python train.py --time_shift_ms=100 --input="log_mel" --targets=["voice"] --num_classes=2 --activation="gelu" --mlp_ratio=6 --parallel_block=false --patch_size=[16, 4] --mixing="mixup" --init="torch_default" --beta2=0.999 --max_precond_dim=1024 --lr_schedule="linear"
Rows from block 4 of a small sound classifier, named by matrix and row number. Rows with one number belong to one neuron. Each number is 200 + 30 x the weight over its row's rms, rounded and kept within 0 to 999. All counts start at 0.
After each neuron's rows are labels from the 100 clips, of 14976, where the neuron reaches its highest value: "top examples" is what is common among them. Only what is clearly more common there than usual is listed. The data: read English sentences (LibriTTS-R).
# fc1: MLP up (model.blocks.4.mlp.fc1.weight, 2304x384), inputs 96-191
# fc2: MLP down (model.blocks.4.mlp.fc2.weight, 384x2304, transposed), outputs 96-191

fc1.628,176,212,180,204,223,212,217,232,172,188,207,230,218,198,195,230,221,154,210,234,151,195,196,193,210,199,198,202,162,236,206,149,228,234,266,172,187,201,207,162,182,216,251,142,212,203,191,215,218,158,184,162,257,236,231,249,216,151,188,200,200,151,200,170,177,248,167,230,189,149,181,282,240,195,187,193,187,213,208,156,233,213,205,177,206,174,184,204,215,161,256,173,223,187,263,184
fc2.628,223,227,241,179,196,235,216,253,140,202,173,161,202,191,210,208,232,212,233,150,231,214,229,197,203,247,191,217,193,194,179,186,224,165,190,237,181,197,185,195,203,205,240,274,199,224,193,285,154,203,221,191,175,210,232,158,197,257,220,215,181,223,205,174,200,227,219,148,217,208,154,213,238,172,216,234,225,220,198,192,188,175,216,186,203,174,201,219,190,282,238,220,180,214,129,191
top examples: voice: female

fc1.29,205,237,201,219,234,207,193,225,227,155,183,163,196,173,190,209,211,167,212,183,214,190,163,216,172,232,205,209,203,173,176,205,200,203,170,249,213,210,174,212,201,213,193,264,187,249,206,224,169,181,199,216,192,199,211,83,200,194,187,266,194,198,206,233,191,150,218,213,182,272,199,170,234,156,148,207,183,194,193,233,207,183,238,165,190,177,207,162,116,180,218,178,216,165,215,247
fc2.29,193,180,173,175,192,181,211,177,209,195,168,256,166,217,175,191,161,211,194,168,193,239,192,166,208,170,196,203,205,216,207,201,183,198,220,124,194,205,206,200,235,193,148,209,237,211,199,161,208,204,203,198,214,198,235,267,184,172,244,234,172,209,170,159,202,195,171,292,213,144,189,182,206,171,190,134,242,182,192,205,252,223,208,189,242,222,204,162,192,245,175,269,215,247,153,168
top examples: voice: male

fc1.737,237,246,166,246,237,213,192,153,274,240,203,166,181,223,167,203,257,199,202,198,220,201,180,170,184,225,201,212,221,127,162,189,192,194,165,237,202,169,236,236,187,209,240,242,172,178,230,211,105,189,200,244,176,174,189,131,221,222,179,249,169,177,200,241,221,199,235,209,180,204,222,150,236,143,211,244,208,173,186,233,207,189,232,160,171,219,197,195,154,171,182,203,214,160,149,224
fc2.737,161,183,207,191,152,204,280,195,223,192,213,214,181,184,211,189,226,189,215,208,210,202,158,149,256,195,115,199,174,223,195,199,160,160,173,170,200,179,205,165,163,172,224,208,213,183,224,275,231,179,196,202,192,173,152,289,215,191,217,184,160,230,223,108,202,200,178,184,197,192,162,271,200,221,202,211,214,197,202,208,180,215,190,153,186,243,200,243,198,214,157,259,199,132,275,178
top examples: voice: female

fc1.96,200,215,236,187,188,165,168,163,119,171,230,198,188,183,172,213,283,184,203,193,169,213,181,259,203,257,153,211,227,208,230,212,233,213,271,262,180,209,188,243,189,181,194,211,219,190,223,216,163,201,190,208,170,172,173,201,182,225,222,205,193,192,190,206,199,157,199,288,178,204,189,157,227,145,195,237,220,181,221,205,203,205,204,178,238,222,203,198,275,139,239,180,187,218,204,241
fc2.96,205,199,163,219,197,176,227,178,229,203,139,267,185,207,206,177,195,233,269,164,207,188,191,176,189,231,238,188,219,180,221,183,187,186,223,164,188,220,180,202,205,209,202,229,215,153,192,216,183,214,192,188,204,228,237,195,177,220,228,178,174,193,200,181,241,182,169,131,228,221,192,249,213,186,165,162,166,185,234,176,160,227,217,191,153,243,220,226,212,221,143,200,192,262,164,131
top examples: voice: female

fc1.5,198,172,190,202,272,190,186,216,187,188,212,201,199,228,191,200,200,189,186,204,176,241,174,209,215,181,162,206,223,218,218,236,157,169,246,252,199,182,234,220,179,258,153,202,264,245,192,178,178,265,197,150,197,164,222,165,169,139,190,268,246,158,212,244,188,211,163,191,195,214,206,231,200,141,215,186,205,215,217,188,192,205,213,220,201,185,174,243,196,169,240,185,222,223,147,176
fc2.5,184,179,151,246,218,183,174,217,221,149,156,218,191,232,193,151,211,207,192,202,224,171,241,210,188,192,182,204,209,210,196,194,210,175,199,112,191,197,203,206,205,191,200,226,197,185,192,198,272,214,183,184,205,215,186,215,197,225,200,191,204,216,163,191,208,186,185,124,198,181,160,253,185,237,209,208,192,242,207,211,265,197,178,180,176,206,201,207,171,192,207,228,207,221,201,176
top examples: voice: female

fc1.507,236,225,190,224,191,208,181,187,249,253,157,162,195,214,174,207,192,171,246,204,208,213,235,212,188,214,218,237,195,234,178,153,183,203,165,204,181,207,149,182,186,186,217,211,198,259,196,253,163,216,216,203,200,171,180,146,169,195,210,260,187,206,213,241,251,198,240,156,182,213,198,160,201,198,240,211,190,225,201,234,231,211,233,212,189,202,195,167,140,209,187,179,206,189,223,205
fc2.507,206,201,219,142,202,180,224,233,157,229,198,198,230,174,234,214,180,188,103,204,180,201,165,162,195,157,202,198,190,170,197,194,180,205,187,223,212,194,206,197,209,184,157,190,174,116,215,168,251,186,178,212,249,181,200,219,227,215,201,207,151,184,200,175,184,188,171,279,179,191,180,207,245,228,188,195,221,189,208,211,156,258,198,205,228,218,201,232,265,177,123,211,210,212,221,180
top examples: voice: male

fc1.425,198,171,265,228,209,191,224,190,233,199,177,182,198,145,158,215,199,254,152,206,247,184,246,212,206,228,177,218,218,176,182,205,227,209,179,156,176,207,184,203,191,230,188,152,210,180,199,247,200,190,171,204,187,159,198,274,259,166,225,220,206,216,233,256,233,200,189,177,203,185,168,202,171,176,209,194,188,199,216,279,192,204,177,231,221,210,191,197,156,184,212,173,185,202,223,204
fc2.425,221,201,243,171,183,199,184,233,251,250,217,193,189,202,289,197,201,212,191,212,207,206,201,160,222,228,222,201,176,173,191,189,158,234,240,195,204,199,209,205,225,199,146,220,187,227,181,206,241,183,234,194,191,211,208,179,201,191,173,221,169,186,215,162,215,197,209,173,209,183,190,234,188,189,190,146,292,171,205,240,139,178,207,208,196,205,189,209,254,260,76,91,191,250,195,201
top examples: voice: male

fc1.544,181,197,269,140,199,204,176,185,207,190,203,170,213,222,193,192,216,232,204,153,207,160,203,150,216,220,158,167,225,245,191,183,197,172,194,222,210,179,196,207,213,160,143,158,157,167,207,202,160,204,190,202,155,196,190,216,206,215,247,194,190,185,171,228,217,193,207,181,175,166,195,218,171,146,208,198,191,185,172,185,169,219,180,178,199,192,186,215,212,280,109,197,196,235,235,198
fc2.544,182,226,183,211,249,227,179,148,198,201,272,194,206,186,254,212,236,179,207,207,202,231,218,291,229,211,237,207,207,186,173,192,212,204,186,211,205,210,177,197,183,166,267,212,242,187,176,205,228,195,202,194,222,191,181,105,212,139,163,198,175,194,196,222,223,204,222,232,205,235,216,246,195,193,119,169,205,186,218,185,164,185,210,186,172,172,196,141,235,122,241,187,206,187,155,192
top examples: voice: male

fc1.632,189,198,227,194,247,243,257,190,203,193,189,217,168,230,192,182,220,151,148,167,180,231,145,192,246,217,206,212,187,224,190,235,181,218,212,175,185,222,212,199,195,160,213,202,193,179,215,200,255,200,168,223,244,175,219,169,164,208,217,172,218,160,200,232,172,265,218,266,189,172,202,312,243,221,143,185,191,214,189,203,138,222,179,148,182,197,219,191,237,192,265,177,201,201,254,243
fc2.632,182,198,179,152,195,238,191,191,206,261,186,223,137,238,247,182,175,249,215,202,174,183,196,153,154,214,171,237,195,196,165,187,231,191,194,201,190,201,176,188,188,202,208,240,205,237,209,182,183,218,207,206,152,192,239,217,208,214,201,206,204,218,171,211,226,200,196,188,220,160,162,148,239,171,250,167,186,188,200,124,237,179,184,183,206,207,188,280,124,235,240,280,201,207,96,198
top examples: voice: female

fc1.434,225,230,207,263,225,196,224,202,154,207,157,180,188,199,213,183,183,185,231,225,159,213,231,195,251,206,192,215,182,218,221,164,224,203,273,231,231,189,183,168,209,214,216,126,222,178,216,199,232,187,191,155,226,220,204,226,171,172,234,202,226,201,209,187,172,173,178,195,203,136,205,322,241,170,168,223,203,201,198,124,220,185,193,196,217,223,200,246,220,167,275,165,211,184,257,141
fc2.434,227,185,216,137,174,173,239,200,190,179,200,178,203,199,97,210,225,192,216,211,197,230,206,236,166,235,258,182,187,202,201,195,204,184,175,189,217,190,185,199,170,181,203,210,167,258,195,153,218,155,190,199,187,238,231,177,211,196,159,206,197,188,195,223,242,209,207,186,194,220,186,140,186,176,220,233,247,227,201,212,252,192,192,168,213,204,202,155,219,222,179,215,183,200,191,180
top examples: voice: female

fc1.394,171,206,210,223,209,184,205,156,157,209,208,176,207,178,229,171,208,206,171,178,221,183,224,223,235,193,179,178,262,221,200,208,201,160,192,231,196,185,182,222,210,194,192,164,164,163,210,229,169,190,177,201,178,177,176,236,209,192,237,199,215,174,197,238,199,141,180,170,183,157,177,227,188,108,200,224,171,159,175,191,206,232,227,214,207,226,137,254,216,236,115,172,174,227,210,179
fc2.394,235,204,216,192,218,215,167,203,210,217,242,149,201,198,209,233,212,188,163,190,169,209,205,294,196,212,232,205,198,196,194,190,191,189,180,243,210,196,213,214,198,151,209,199,206,260,187,235,168,191,215,208,208,197,205,71,201,164,192,211,205,205,202,216,188,226,214,220,213,220,221,222,193,200,158,177,218,195,212,160,157,223,208,209,212,193,191,201,264,177,238,169,208,187,177,189
top examples: voice: male

fc1.688,180,209,189,214,240,203,197,189,179,164,210,189,177,188,192,260,223,200,212,212,205,187,170,201,186,182,184,229,257,204,147,215,159,223,217,202,201,200,182,223,197,215,194,202,151,199,169,188,197,214,168,191,179,208,214,166,210,178,212,240,222,211,181,213,215,182,186,192,186,252,194,233,183,141,209,246,195,205,173,151,227,177,245,193,188,185,180,174,170,189,220,177,224,175,211,223
fc2.688,198,195,167,217,200,170,191,234,235,205,188,246,200,226,162,142,210,235,218,139,205,231,203,173,187,185,218,220,237,200,182,174,227,155,211,193,187,206,185,219,216,202,171,230,209,175,190,128,212,200,185,187,207,225,226,262,183,205,204,211,204,211,179,197,198,218,188,249,181,163,163,197,184,223,207,130,178,253,199,188,262,175,185,209,204,191,218,207,213,194,265,250,196,254,176,169
top examples: voice: female

fc1.736,224,197,217,202,209,206,216,242,250,168,181,209,223,185,153,191,212,227,151,196,237,205,194,176,185,166,236,170,160,168,161,231,177,204,156,183,172,211,204,203,205,206,187,193,181,181,171,198,148,236,194,196,201,209,191,175,191,214,250,240,178,234,234,245,237,204,195,194,195,241,211,125,225,184,209,218,209,206,216,201,211,216,220,219,195,201,192,200,193,243,148,241,158,181,228,201
fc2.736,162,203,182,230,232,196,190,170,220,187,175,222,202,209,219,228,194,188,146,208,200,226,191,172,218,218,152,197,195,186,212,206,175,205,219,275,211,218,199,209,191,201,204,227,202,180,205,210,234,193,183,223,220,161,181,235,212,222,169,213,188,215,177,155,211,195,192,201,204,181,225,228,150,189,179,233,201,250,186,231,189,187,196,198,185,167,233,238,195,158,185,204,208,164,201,149
top examples: voice: female

fc1.360,199,197,171,142,167,221,232,230,199,197,213,222,187,179,204,206,203,201,155,188,207,224,237,216,202,166,158,191,243,166,210,191,185,221,195,168,186,217,171,182,170,180,171,206,197,167,224,188,183,208,202,188,178,174,199,253,236,176,176,205,186,250,200,192,259,174,208,228,196,237,182,182,196,246,203,222,189,217,208,157,205,235,164,232,227,225,124,223,215,223,176,239,224,221,219,203
fc2.360,221,174,205,201,215,234,194,221,218,220,206,222,210,186,162,185,182,218,233,193,235,203,213,223,200,254,208,230,199,195,217,162,194,219,224,241,215,181,208,187,201,187,211,212,217,180,222,228,205,186,235,217,239,173,170,268,214,255,234,183,180,183,199,176,185,232,179,188,221,224,202,263,206,229,200,205,140,179,175,240,166,192,231,223,187,192,198,196,175,173,184,231,202,195,227,217
top examples: voice: female

fc1.765,179,199,226,206,201,189,234,199,147,172,169,213,249,163,216,210,254,207,104,184,186,201,230,182,237,190,171,230,253,205,240,192,206,183,226,198,184,240,173,178,204,198,191,237,172,204,262,250,202,234,214,193,183,174,218,208,199,233,186,208,194,159,192,185,232,216,178,235,246,170,232,201,227,199,219,151,211,232,222,174,189,181,152,180,183,183,197,203,247,185,198,209,209,179,218,233
fc2.765,140,195,185,201,203,203,185,198,245,181,135,150,223,197,165,204,181,194,255,194,180,185,211,254,185,195,145,173,232,167,180,186,216,254,207,167,179,211,170,199,200,220,201,215,221,204,187,174,222,211,206,208,204,195,192,222,184,200,147,195,188,195,234,132,189,231,194,217,205,203,231,257,210,208,227,173,160,190,181,142,215,201,205,197,197,192,207,130,146,155,168,271,203,216,173,155
top examples: voice: female

fc1.105,194,209,188,236,216,165,157,175,182,206,124,235,184,206,218,167,210,173,191,231,154,222,215,193,194,171,180,171,230,197,208,221,235,216,236,228,213,204,220,213,163,234,166,141,203,219,205,220,204,238,208,163,236,211,187,190,141,166,185,213,177,156,205,164,163,196,190,199,202,132,217,270,212,202,229,215,161,220,178,133,210,162,201,182,172,230,221,218,246,178,256,167,222,173,209,167
fc2.105,189,163,211,161,188,154,180,223,208,194,213,183,212,196,144,203,208,189,224,173,202,193,190,272,189,233,186,213,180,196,189,200,243,174,180,108,184,204,193,212,255,219,177,190,204,213,224,190,257,171,185,178,169,203,196,243,204,209,197,212,215,195,203,197,190,204,181,178,223,241,200,247,203,193,260,224,239,200,196,219,246,189,197,167,218,227,195,187,143,182,186,224,200,183,148,202
top examples: voice: female

fc1.499,221,214,152,170,204,190,241,234,285,195,258,196,178,187,165,235,139,168,211,197,218,222,199,202,161,181,172,191,192,190,229,191,171,180,218,245,177,223,213,170,180,174,170,217,189,183,174,193,219,219,194,214,180,214,194,206,293,177,170,182,222,226,166,190,251,212,204,243,205,222,228,193,214,217,181,226,191,177,215,198,153,195,246,224,186,217,222,234,207,176,152,205,219,164,161,199
fc2.499,201,162,248,228,205,179,176,196,183,187,189,166,190,225,257,190,222,199,237,109,221,220,190,199,204,253,262,176,210,166,221,217,232,206,194,169,222,196,189,190,160,208,218,157,204,176,204,278,157,179,181,213,213,231,237,217,207,206,216,168,188,219,182,215,188,205,192,136,196,219,164,218,177,167,150,175,164,180,215,274,186,179,227,215,188,176,163,224,178,213,181,214,207,206,242,220
top examples: voice: female

fc1.698,215,199,194,224,213,151,243,208,184,204,198,189,287,204,212,199,192,202,198,183,161,216,172,196,227,208,160,211,224,211,204,198,237,186,159,260,222,180,207,186,204,222,167,166,211,196,161,216,156,199,171,171,224,239,181,177,218,243,143,187,202,183,211,201,203,157,188,221,235,194,224,122,226,165,188,197,168,235,192,236,192,180,202,258,239,193,156,176,220,225,176,217,219,225,250,192
fc2.698,171,190,218,151,213,206,203,247,267,233,193,158,261,193,198,207,172,209,231,171,181,213,215,187,209,178,197,183,208,206,221,192,182,223,177,147,216,210,197,188,234,212,249,195,213,215,213,191,198,218,248,210,170,206,130,184,189,217,204,186,196,196,223,157,213,189,203,193,207,184,263,245,146,207,159,155,202,149,173,200,199,212,164,195,185,143,173,154,167,112,215,176,210,223,182,159
top examples: voice: male

fc1.471,211,223,212,204,232,198,203,215,219,154,208,210,237,220,190,226,258,203,192,192,189,220,233,208,177,173,135,186,193,215,227,233,181,204,288,203,194,226,202,197,204,228,178,203,188,231,212,201,209,225,231,202,180,155,186,160,206,158,190,244,200,168,222,283,148,234,183,184,221,223,213,223,176,162,217,220,210,213,196,191,202,194,209,194,214,153,202,230,218,130,255,204,163,212,141,223
fc2.471,172,202,188,216,227,186,217,199,173,202,182,185,151,221,182,195,188,196,195,181,198,177,214,208,198,156,169,176,203,184,193,229,170,151,176,175,207,208,217,193,190,175,234,259,220,202,188,209,233,225,201,204,211,208,213,180,192,186,212,155,195,211,191,128,221,185,212,149,218,195,201,195,177,174,297,150,175,229,204,210,262,185,231,162,169,222,226,203,203,237,198,189,220,229,203,221
top examples: voice: female

fc1.586,216,198,188,193,197,212,213,184,261,210,181,191,178,156,168,199,251,218,196,244,187,171,231,214,186,166,162,178,232,209,222,213,158,178,204,179,169,216,230,220,212,168,201,237,188,199,224,207,224,182,156,254,227,236,208,253,209,270,229,199,172,155,217,216,248,200,207,251,177,225,194,138,224,182,180,242,267,162,221,226,150,215,209,209,209,181,211,222,185,212,168,206,243,227,180,191
fc2.586,220,217,224,212,209,186,194,210,235,220,235,202,199,230,190,213,210,193,152,168,193,170,246,149,184,204,191,205,201,223,208,180,184,189,184,304,205,155,201,206,170,201,168,277,183,172,178,217,251,219,185,200,154,214,144,149,199,240,219,177,194,264,202,205,170,173,156,173,215,236,195,204,191,227,250,184,255,257,217,190,222,200,222,209,202,237,173,204,173,270,212,189,189,174,234,218
top examples: voice: female

fc1.293,222,161,211,129,177,202,205,196,182,193,218,194,194,179,169,219,222,157,212,210,201,171,181,166,239,183,177,266,193,158,225,242,238,188,180,229,203,169,186,236,164,193,191,177,235,172,183,151,212,238,214,234,231,187,193,230,180,170,203,183,162,249,145,184,214,199,224,162,213,220,167,153,128,217,169,248,229,226,206,190,142,205,181,201,173,225,236,199,201,161,207,257,220,183,191,168
fc2.293,179,193,179,292,229,208,168,225,201,224,205,216,155,208,215,174,211,224,183,241,192,197,221,182,213,192,165,234,195,197,182,206,178,182,198,202,202,223,178,196,196,234,267,226,203,168,209,302,221,206,240,211,155,218,154,217,188,207,164,199,192,206,166,217,183,222,178,248,173,218,213,208,191,170,176,178,169,220,183,195,252,161,236,184,168,166,227,146,196,182,196,128,214,209,216,164
top examples: voice: male

fc1.72,199,224,210,189,212,201,179,179,257,208,214,167,227,194,179,140,127,219,208,208,228,218,177,217,137,227,212,163,183,175,187,214,201,258,158,175,194,212,197,192,224,236,180,177,200,160,187,269,230,191,177,195,186,205,188,190,221,231,211,191,184,201,194,242,193,170,195,153,156,185,206,172,139,212,261,195,208,241,185,234,190,171,181,224,265,244,233,192,169,174,210,203,190,167,196,196
fc2.72,175,217,267,170,210,208,166,232,200,216,155,224,186,180,232,201,194,237,197,198,209,188,206,163,208,186,180,213,184,185,187,160,167,188,231,183,211,197,195,192,153,213,199,209,169,246,165,249,205,223,237,240,174,207,180,251,208,166,161,190,228,179,170,153,173,205,168,181,182,195,195,212,166,191,146,255,216,218,227,208,187,171,190,216,191,200,208,200,271,138,174,210,201,212,212,189
top examples: voice: male

fc1.290,246,197,228,146,231,212,199,244,208,198,199,246,186,210,160,239,251,218,230,214,207,177,151,181,185,140,238,170,185,193,224,229,209,244,189,160,186,163,220,166,202,222,180,215,172,153,182,203,188,235,203,233,175,166,236,226,212,216,239,183,181,224,157,244,211,213,229,208,162,210,173,192,211,195,268,213,216,203,161,215,241,229,179,214,227,192,236,167,199,211,145,227,206,240,210,185
fc2.290,219,173,176,197,197,211,234,176,217,164,164,238,188,203,262,198,185,205,181,221,192,203,198,179,207,199,184,186,193,224,191,202,196,178,197,295,215,189,200,217,212,197,182,241,211,158,195,227,241,186,183,210,218,176,187,232,211,256,217,178,205,176,204,175,161,197,166,221,204,202,225,158,222,172,180,300,224,202,200,227,108,200,232,208,201,169,197,189,175,142,224,152,191,170,272,197
top examples: voice: male

fc1.104,192,191,175,211,222,224,190,207,277,191,179,175,136,189,147,217,217,216,172,228,209,173,239,196,191,213,198,171,210,188,203,171,188,196,168,188,183,181,262,215,185,189,220,189,233,230,208,216,173,173,186,274,155,179,197,142,267,225,219,220,149,180,206,209,272,219,213,176,157,245,176,188,243,195,186,170,240,198,183,224,208,242,207,177,216,213,181,207,123,222,166,204,211,198,247,233
fc2.104,200,183,212,225,156,187,242,199,225,202,232,195,193,191,172,200,234,206,194,210,199,206,198,143,245,201,185,197,186,185,208,208,150,194,193,221,192,168,212,179,185,195,150,250,216,211,196,170,240,208,181,203,186,188,131,227,216,238,196,203,165,248,211,205,158,176,170,197,179,143,205,157,275,225,206,186,240,182,200,197,131,214,189,204,217,225,169,229,238,221,194,181,188,216,195,243
top examples: voice: male

fc1.150,192,172,202,188,186,230,218,207,264,219,149,202,190,237,123,218,239,212,144,218,216,180,241,204,213,216,240,185,181,169,199,184,215,217,190,145,169,204,216,181,203,190,147,170,210,185,187,169,184,201,171,219,197,161,197,245,298,140,205,245,191,231,175,227,235,219,209,190,165,214,164,206,228,196,273,171,185,204,210,231,196,201,189,255,187,240,198,190,157,203,165,193,199,233,221,200
fc2.150,232,171,188,210,204,208,226,218,223,205,206,176,205,199,250,199,178,226,164,224,210,204,208,189,223,201,181,193,180,183,193,217,137,200,190,220,204,189,208,187,191,187,131,224,212,207,196,256,212,210,206,209,159,182,187,234,215,244,194,221,164,197,181,193,185,202,173,180,194,177,222,185,222,201,162,201,275,194,202,186,119,202,186,174,190,197,191,231,227,207,152,140,214,222,181,226
top examples: voice: male

fc1.85,194,224,214,244,232,171,234,231,137,209,142,230,186,206,236,178,203,179,294,206,153,206,230,218,232,214,218,174,215,250,234,181,194,238,240,202,253,170,179,171,212,182,196,144,202,186,211,228,214,208,180,163,221,208,173,234,191,156,211,179,210,194,221,151,187,214,222,189,201,123,204,261,283,211,161,199,223,218,221,163,236,208,185,181,198,222,154,219,176,174,225,168,207,177,262,151
fc2.85,204,204,224,166,180,197,150,188,184,198,186,177,206,211,160,202,215,178,209,194,189,238,219,280,130,235,252,182,194,198,187,167,187,147,204,195,207,214,187,218,174,183,173,187,178,149,221,177,232,182,198,213,206,221,208,168,230,240,164,173,192,208,219,201,210,192,167,199,210,202,157,170,204,204,194,263,239,205,187,224,212,201,195,155,197,244,199,185,243,211,140,174,200,191,229,165
top examples: voice: female

fc1.266,190,229,218,212,244,206,200,210,185,228,165,191,205,249,254,193,241,200,220,209,159,229,225,193,232,176,212,181,208,240,194,201,226,261,246,257,179,218,229,200,192,215,157,156,250,155,202,212,162,177,193,154,258,163,208,238,172,139,173,201,214,142,210,185,173,194,184,172,228,185,175,243,216,202,186,192,218,196,198,200,184,219,167,136,186,226,193,232,244,165,269,157,248,199,210,172
fc2.266,158,209,175,206,190,190,174,211,158,170,166,228,210,220,114,163,201,208,255,168,206,181,215,215,189,232,231,200,212,203,225,176,254,184,214,110,174,197,185,196,211,212,241,217,225,211,218,290,208,204,223,210,184,224,148,177,160,218,252,223,177,218,190,143,221,223,177,160,204,195,178,232,227,228,147,182,237,234,203,194,188,222,217,185,194,237,203,164,198,198,175,256,191,200,197,190
top examples: voice: female

fc1.431,182,228,202,255,202,164,189,226,152,206,167,182,194,189,138,236,169,205,263,176,216,225,205,221,233,239,162,243,205,226,211,224,215,236,230,163,195,187,168,186,198,146,170,153,224,209,198,237,181,205,188,218,207,169,157,219,220,218,174,183,221,178,200,167,225,186,223,193,195,136,243,234,199,240,215,220,224,206,234,222,260,178,203,176,201,199,194,202,212,148,198,203,207,210,211,188
fc2.431,196,204,216,222,198,216,209,190,144,183,215,219,169,212,228,197,192,186,199,235,224,216,191,180,214,205,175,231,177,217,173,208,227,154,173,142,190,189,206,237,230,229,211,257,228,219,205,160,186,225,198,185,227,213,202,233,206,207,218,178,197,224,214,157,170,174,188,208,193,246,222,255,203,168,242,169,174,211,194,142,187,205,242,166,175,177,180,165,237,138,210,163,197,177,222,209
top examples: voice: female

fc1.51,223,212,183,187,209,185,220,225,177,193,219,230,219,194,143,197,246,234,213,231,224,168,160,211,192,139,252,195,216,174,176,215,167,208,246,127,187,159,211,172,193,217,201,183,193,127,222,153,224,202,228,188,228,231,209,207,211,166,227,212,191,142,213,188,214,183,212,202,209,182,199,173,224,226,222,201,210,223,227,133,198,230,198,167,199,146,200,221,162,200,189,219,177,200,225,197
fc2.51,207,198,198,174,196,195,172,182,228,179,203,213,189,215,307,188,194,210,184,224,181,201,230,171,202,201,225,224,174,221,198,212,208,142,179,210,216,187,206,202,224,198,232,207,180,285,212,169,214,210,199,210,236,187,209,186,189,204,190,204,229,209,185,217,256,198,155,189,178,188,201,218,205,186,240,210,184,228,209,270,200,212,250,201,183,240,178,210,165,165,250,164,204,207,280,186
top examples: voice: male

fc1.112,201,195,184,197,235,196,153,181,145,206,269,211,205,217,144,266,212,180,199,205,241,190,218,177,221,185,216,230,170,176,246,163,191,235,234,174,204,176,201,183,210,218,219,230,236,150,225,227,258,214,179,178,223,206,240,217,193,213,205,199,187,175,202,155,139,259,190,231,181,129,158,202,268,273,194,184,214,185,182,242,197,216,238,157,216,214,226,126,235,159,234,213,227,202,260,194
fc2.112,210,194,161,220,238,182,181,220,191,271,190,194,154,177,207,208,230,214,201,212,200,202,183,257,236,220,155,232,191,230,201,224,202,214,225,188,196,210,204,168,208,189,261,262,182,317,190,193,213,183,202,215,191,229,167,143,183,192,196,196,209,250,212,260,200,214,204,131,223,193,214,265,178,200,232,200,151,194,178,135,193,206,171,214,203,197,194,177,196,188,267,211,190,220,115,177
top examples: voice: male