Weights of a small sound classifier.
Model: 14.6M parameters, log mel input, norm layernorm, activation gelu, layers 8.
Training: 12200 steps, batches of 128, held-out accuracy 99%.
Data: trained on read English sentences (LibriTTS-R), 15625 training examples, 99.9 epochs.
Rows from block 2 of a small sound classifier, named by matrix and row number. Rows with one number belong to one neuron. Each number is 128 + 24 x the weight over its row's rms, rounded and kept within 0 to 255. All counts start at 0. Numbers have three digits each.
Before each neuron's rows are labels from the 100 clips, of 14976, where the neuron reaches its highest value: "top examples" is what is common among them. Only what is clearly more common there than usual is listed. The data: read English sentences (LibriTTS-R). In brackets: how many of the 100.
# fc1: MLP up (model.blocks.2.mlp.fc1.weight, 2304x384), inputs 240-287
# fc2: MLP down (model.blocks.2.mlp.fc2.weight, 384x2304, transposed), outputs 240-287

top examples: voice: male (80)
fc1.322:121158138140123114135092099149122095154095132139151129082084096152141187119143066184147155158101139109135093134113123155108139139125134134125139
fc2.322:114068105131118121142174185117108098135159116142127145152131117117062113132147156079110152145153101177123107117177169144129121128096115156156103

top examples: voice: male (75)
fc1.660:115157137137128129138099140127119104113148139141147119088119161112106144143134119092126161140119129141102156139200171132124114129133135137119125
fc2.660:130117096133110132121099119136140121112123132126124131156165127154135109182116159126170104139178137142130122153112112111109093134133143131122108

top examples: voice: male (80)
fc1.219:098068125078139164139104131100143112119140139137131155145143126151111103119138168135149120104108127142122137122125128146108123150150127110119115
fc2.219:163168109144097096132133131185137146127148146163134113180127155153153162135152090100085140167117105177142095120155149139165155110116134127132106

top examples: voice: male (77)
fc1.155:131137158095167125121121087162165147111107145139139069131096111128125144112131112114142116145127122086143116115137112146136103138133119066144135
fc2.155:111115118166146112106104115155101158115140130111131129155146086105149118163109125092052174102130140175120140074144156155133061132143151143133152

top examples: voice: female (98)
fc1.214:096147154088128179134086117094106104124116133093120128131172124132149136175112117145093126069112107084144136128145107138138148118123131110136133
fc2.214:161126181105123152128144132157163141109123102112114126127130195130085161132131127091146170124134121089144139158144066128129158148167135149138127

top examples: voice: male (91)
fc1.163:121156112122118148155122169115139123127141113132118132124131108162116094164128156078138139153126188128148077127071153141125121117163080131133112
fc2.163:150085178130104142070121079083097143129101154121115184083138151099161088110123140061128191098129129149116098133116132122128136149128113110135156

top examples: voice: female (83)
fc1.70:097119143166125119151125137109154118132141138136098145107110114151083184101133113126113143131168131102133115168175111110157138122098144128138106
fc2.70:142153115080151136137059132187124119089172108114125132126147109137142102126159128146111061143104134152133144117152165127143160102139144114133158

top examples: voice: male (74)
fc1.249:089097086135121128109106115119126148151113132115111131119124143138146109130116120138144137122171165109112116113119145157121146112093083135115113
fc2.249:148167165124148115108147140126142059133136125132159121131139116107128119119126107100092167116154166133113126150137147108117129147099101107103139

top examples: voice: female (85)
fc1.407:111114088105168158092100136142130122123172121129083107162154109136151161117124145101109112139126123117161151123124156133133106118160132084121124
fc2.407:185135124135071147148149122082126196165101122115114145091113155144155126133116181130150142101084144162121144152128090113156137104149148149120143

top examples: voice: female (80)
fc1.102:150107143139133155116125120103165141102145167136080126143143097127110138138120124159119108148181090090119124114177113113124147137118119131115142
fc2.102:087192122164131152109101130192136205126107124127109139127147163143126126125127102130128081128135150155116124140092133124166118138133127139149166

top examples: voice: male (95)
fc1.150:143147141128157107110132156129113090130139158139140154103099082137132097142133132118159122128166091104144111156119157144142139149159102138112156
fc2.150:184161113165114114091113118107125133156096137124128143109100178116138139120118106082139134132119136176128119099122133111123134136155122135143144

top examples: voice: male (75)
fc1.739:081139102155154107124111133161122120145125128140104120140131135188054109153167091131116160119150124153145112111136101103126118130129136178159092
fc2.739:115158129150126117127159122100118138156141113091111151150129136140151120091133153130207122134190131029151159165147133107125124128153149131106113

top examples: voice: female (92)
fc1.157:115138139134161129163117112146136082148114106114120124194128119123158174137139108117143111103121135115149133165151135131118128097101150126116152
fc2.157:193152154138122151148104139136115182124121109079100144093124161124120123145120173161135142113123148139114110163115144136144148132133125148134142

top examples: voice: male (74)
fc1.383:147164156141099100146153112161136113111185120105119120138140128123170082113124142137117148123134151131116115114111152111132156125106135093140119
fc2.383:099158169108165116152102149088106138115126113093126106122089133131126152172146120203127109128072128146134139147148176154103131140106145156096125

top examples: voice: female (99)
fc1.161:122141152143175105184122135150119094125096140118124126200150123126136127162144091114127095143106177104130174165126166158131113121100125146082162
fc2.161:158133137142142142137163174159152166143112123113141084094100159144128134136116175136151138114133101128151129088128137115131135146120119124147137

top examples: voice: male (78)
fc1.5:090144173138100133145129124127120091095109124112147166109166102155072092158174155119097145109103128157101094128131175115113138145153048129127101
fc2.5:136159144134166106130126104144096172127146126131120118122100156149138108140146137149157162145102141210129114112124127163152134139141116151106152

top examples: voice: female (95)
fc1.10:119154131082125166133091149147127146184119106130136108095139162113127087132098140123153144142105133118150074097088141128154158141170080088098160
fc2.10:120129106116124149094146123078117169109145140102128166150136103127107132119130081166153148113129148129129125108112149108114174123135121123113148

top examples: voice: male (78)
fc1.587:123177147141136116167093093139112132109103137128140127094102117100168132134118111158134157140135174166150120152120103162130119127139156136086141
fc2.587:137061117156115123100150144126116115153126142117141127121119145132090112140113150133113153146188130141126104102144177155130099151090092135137114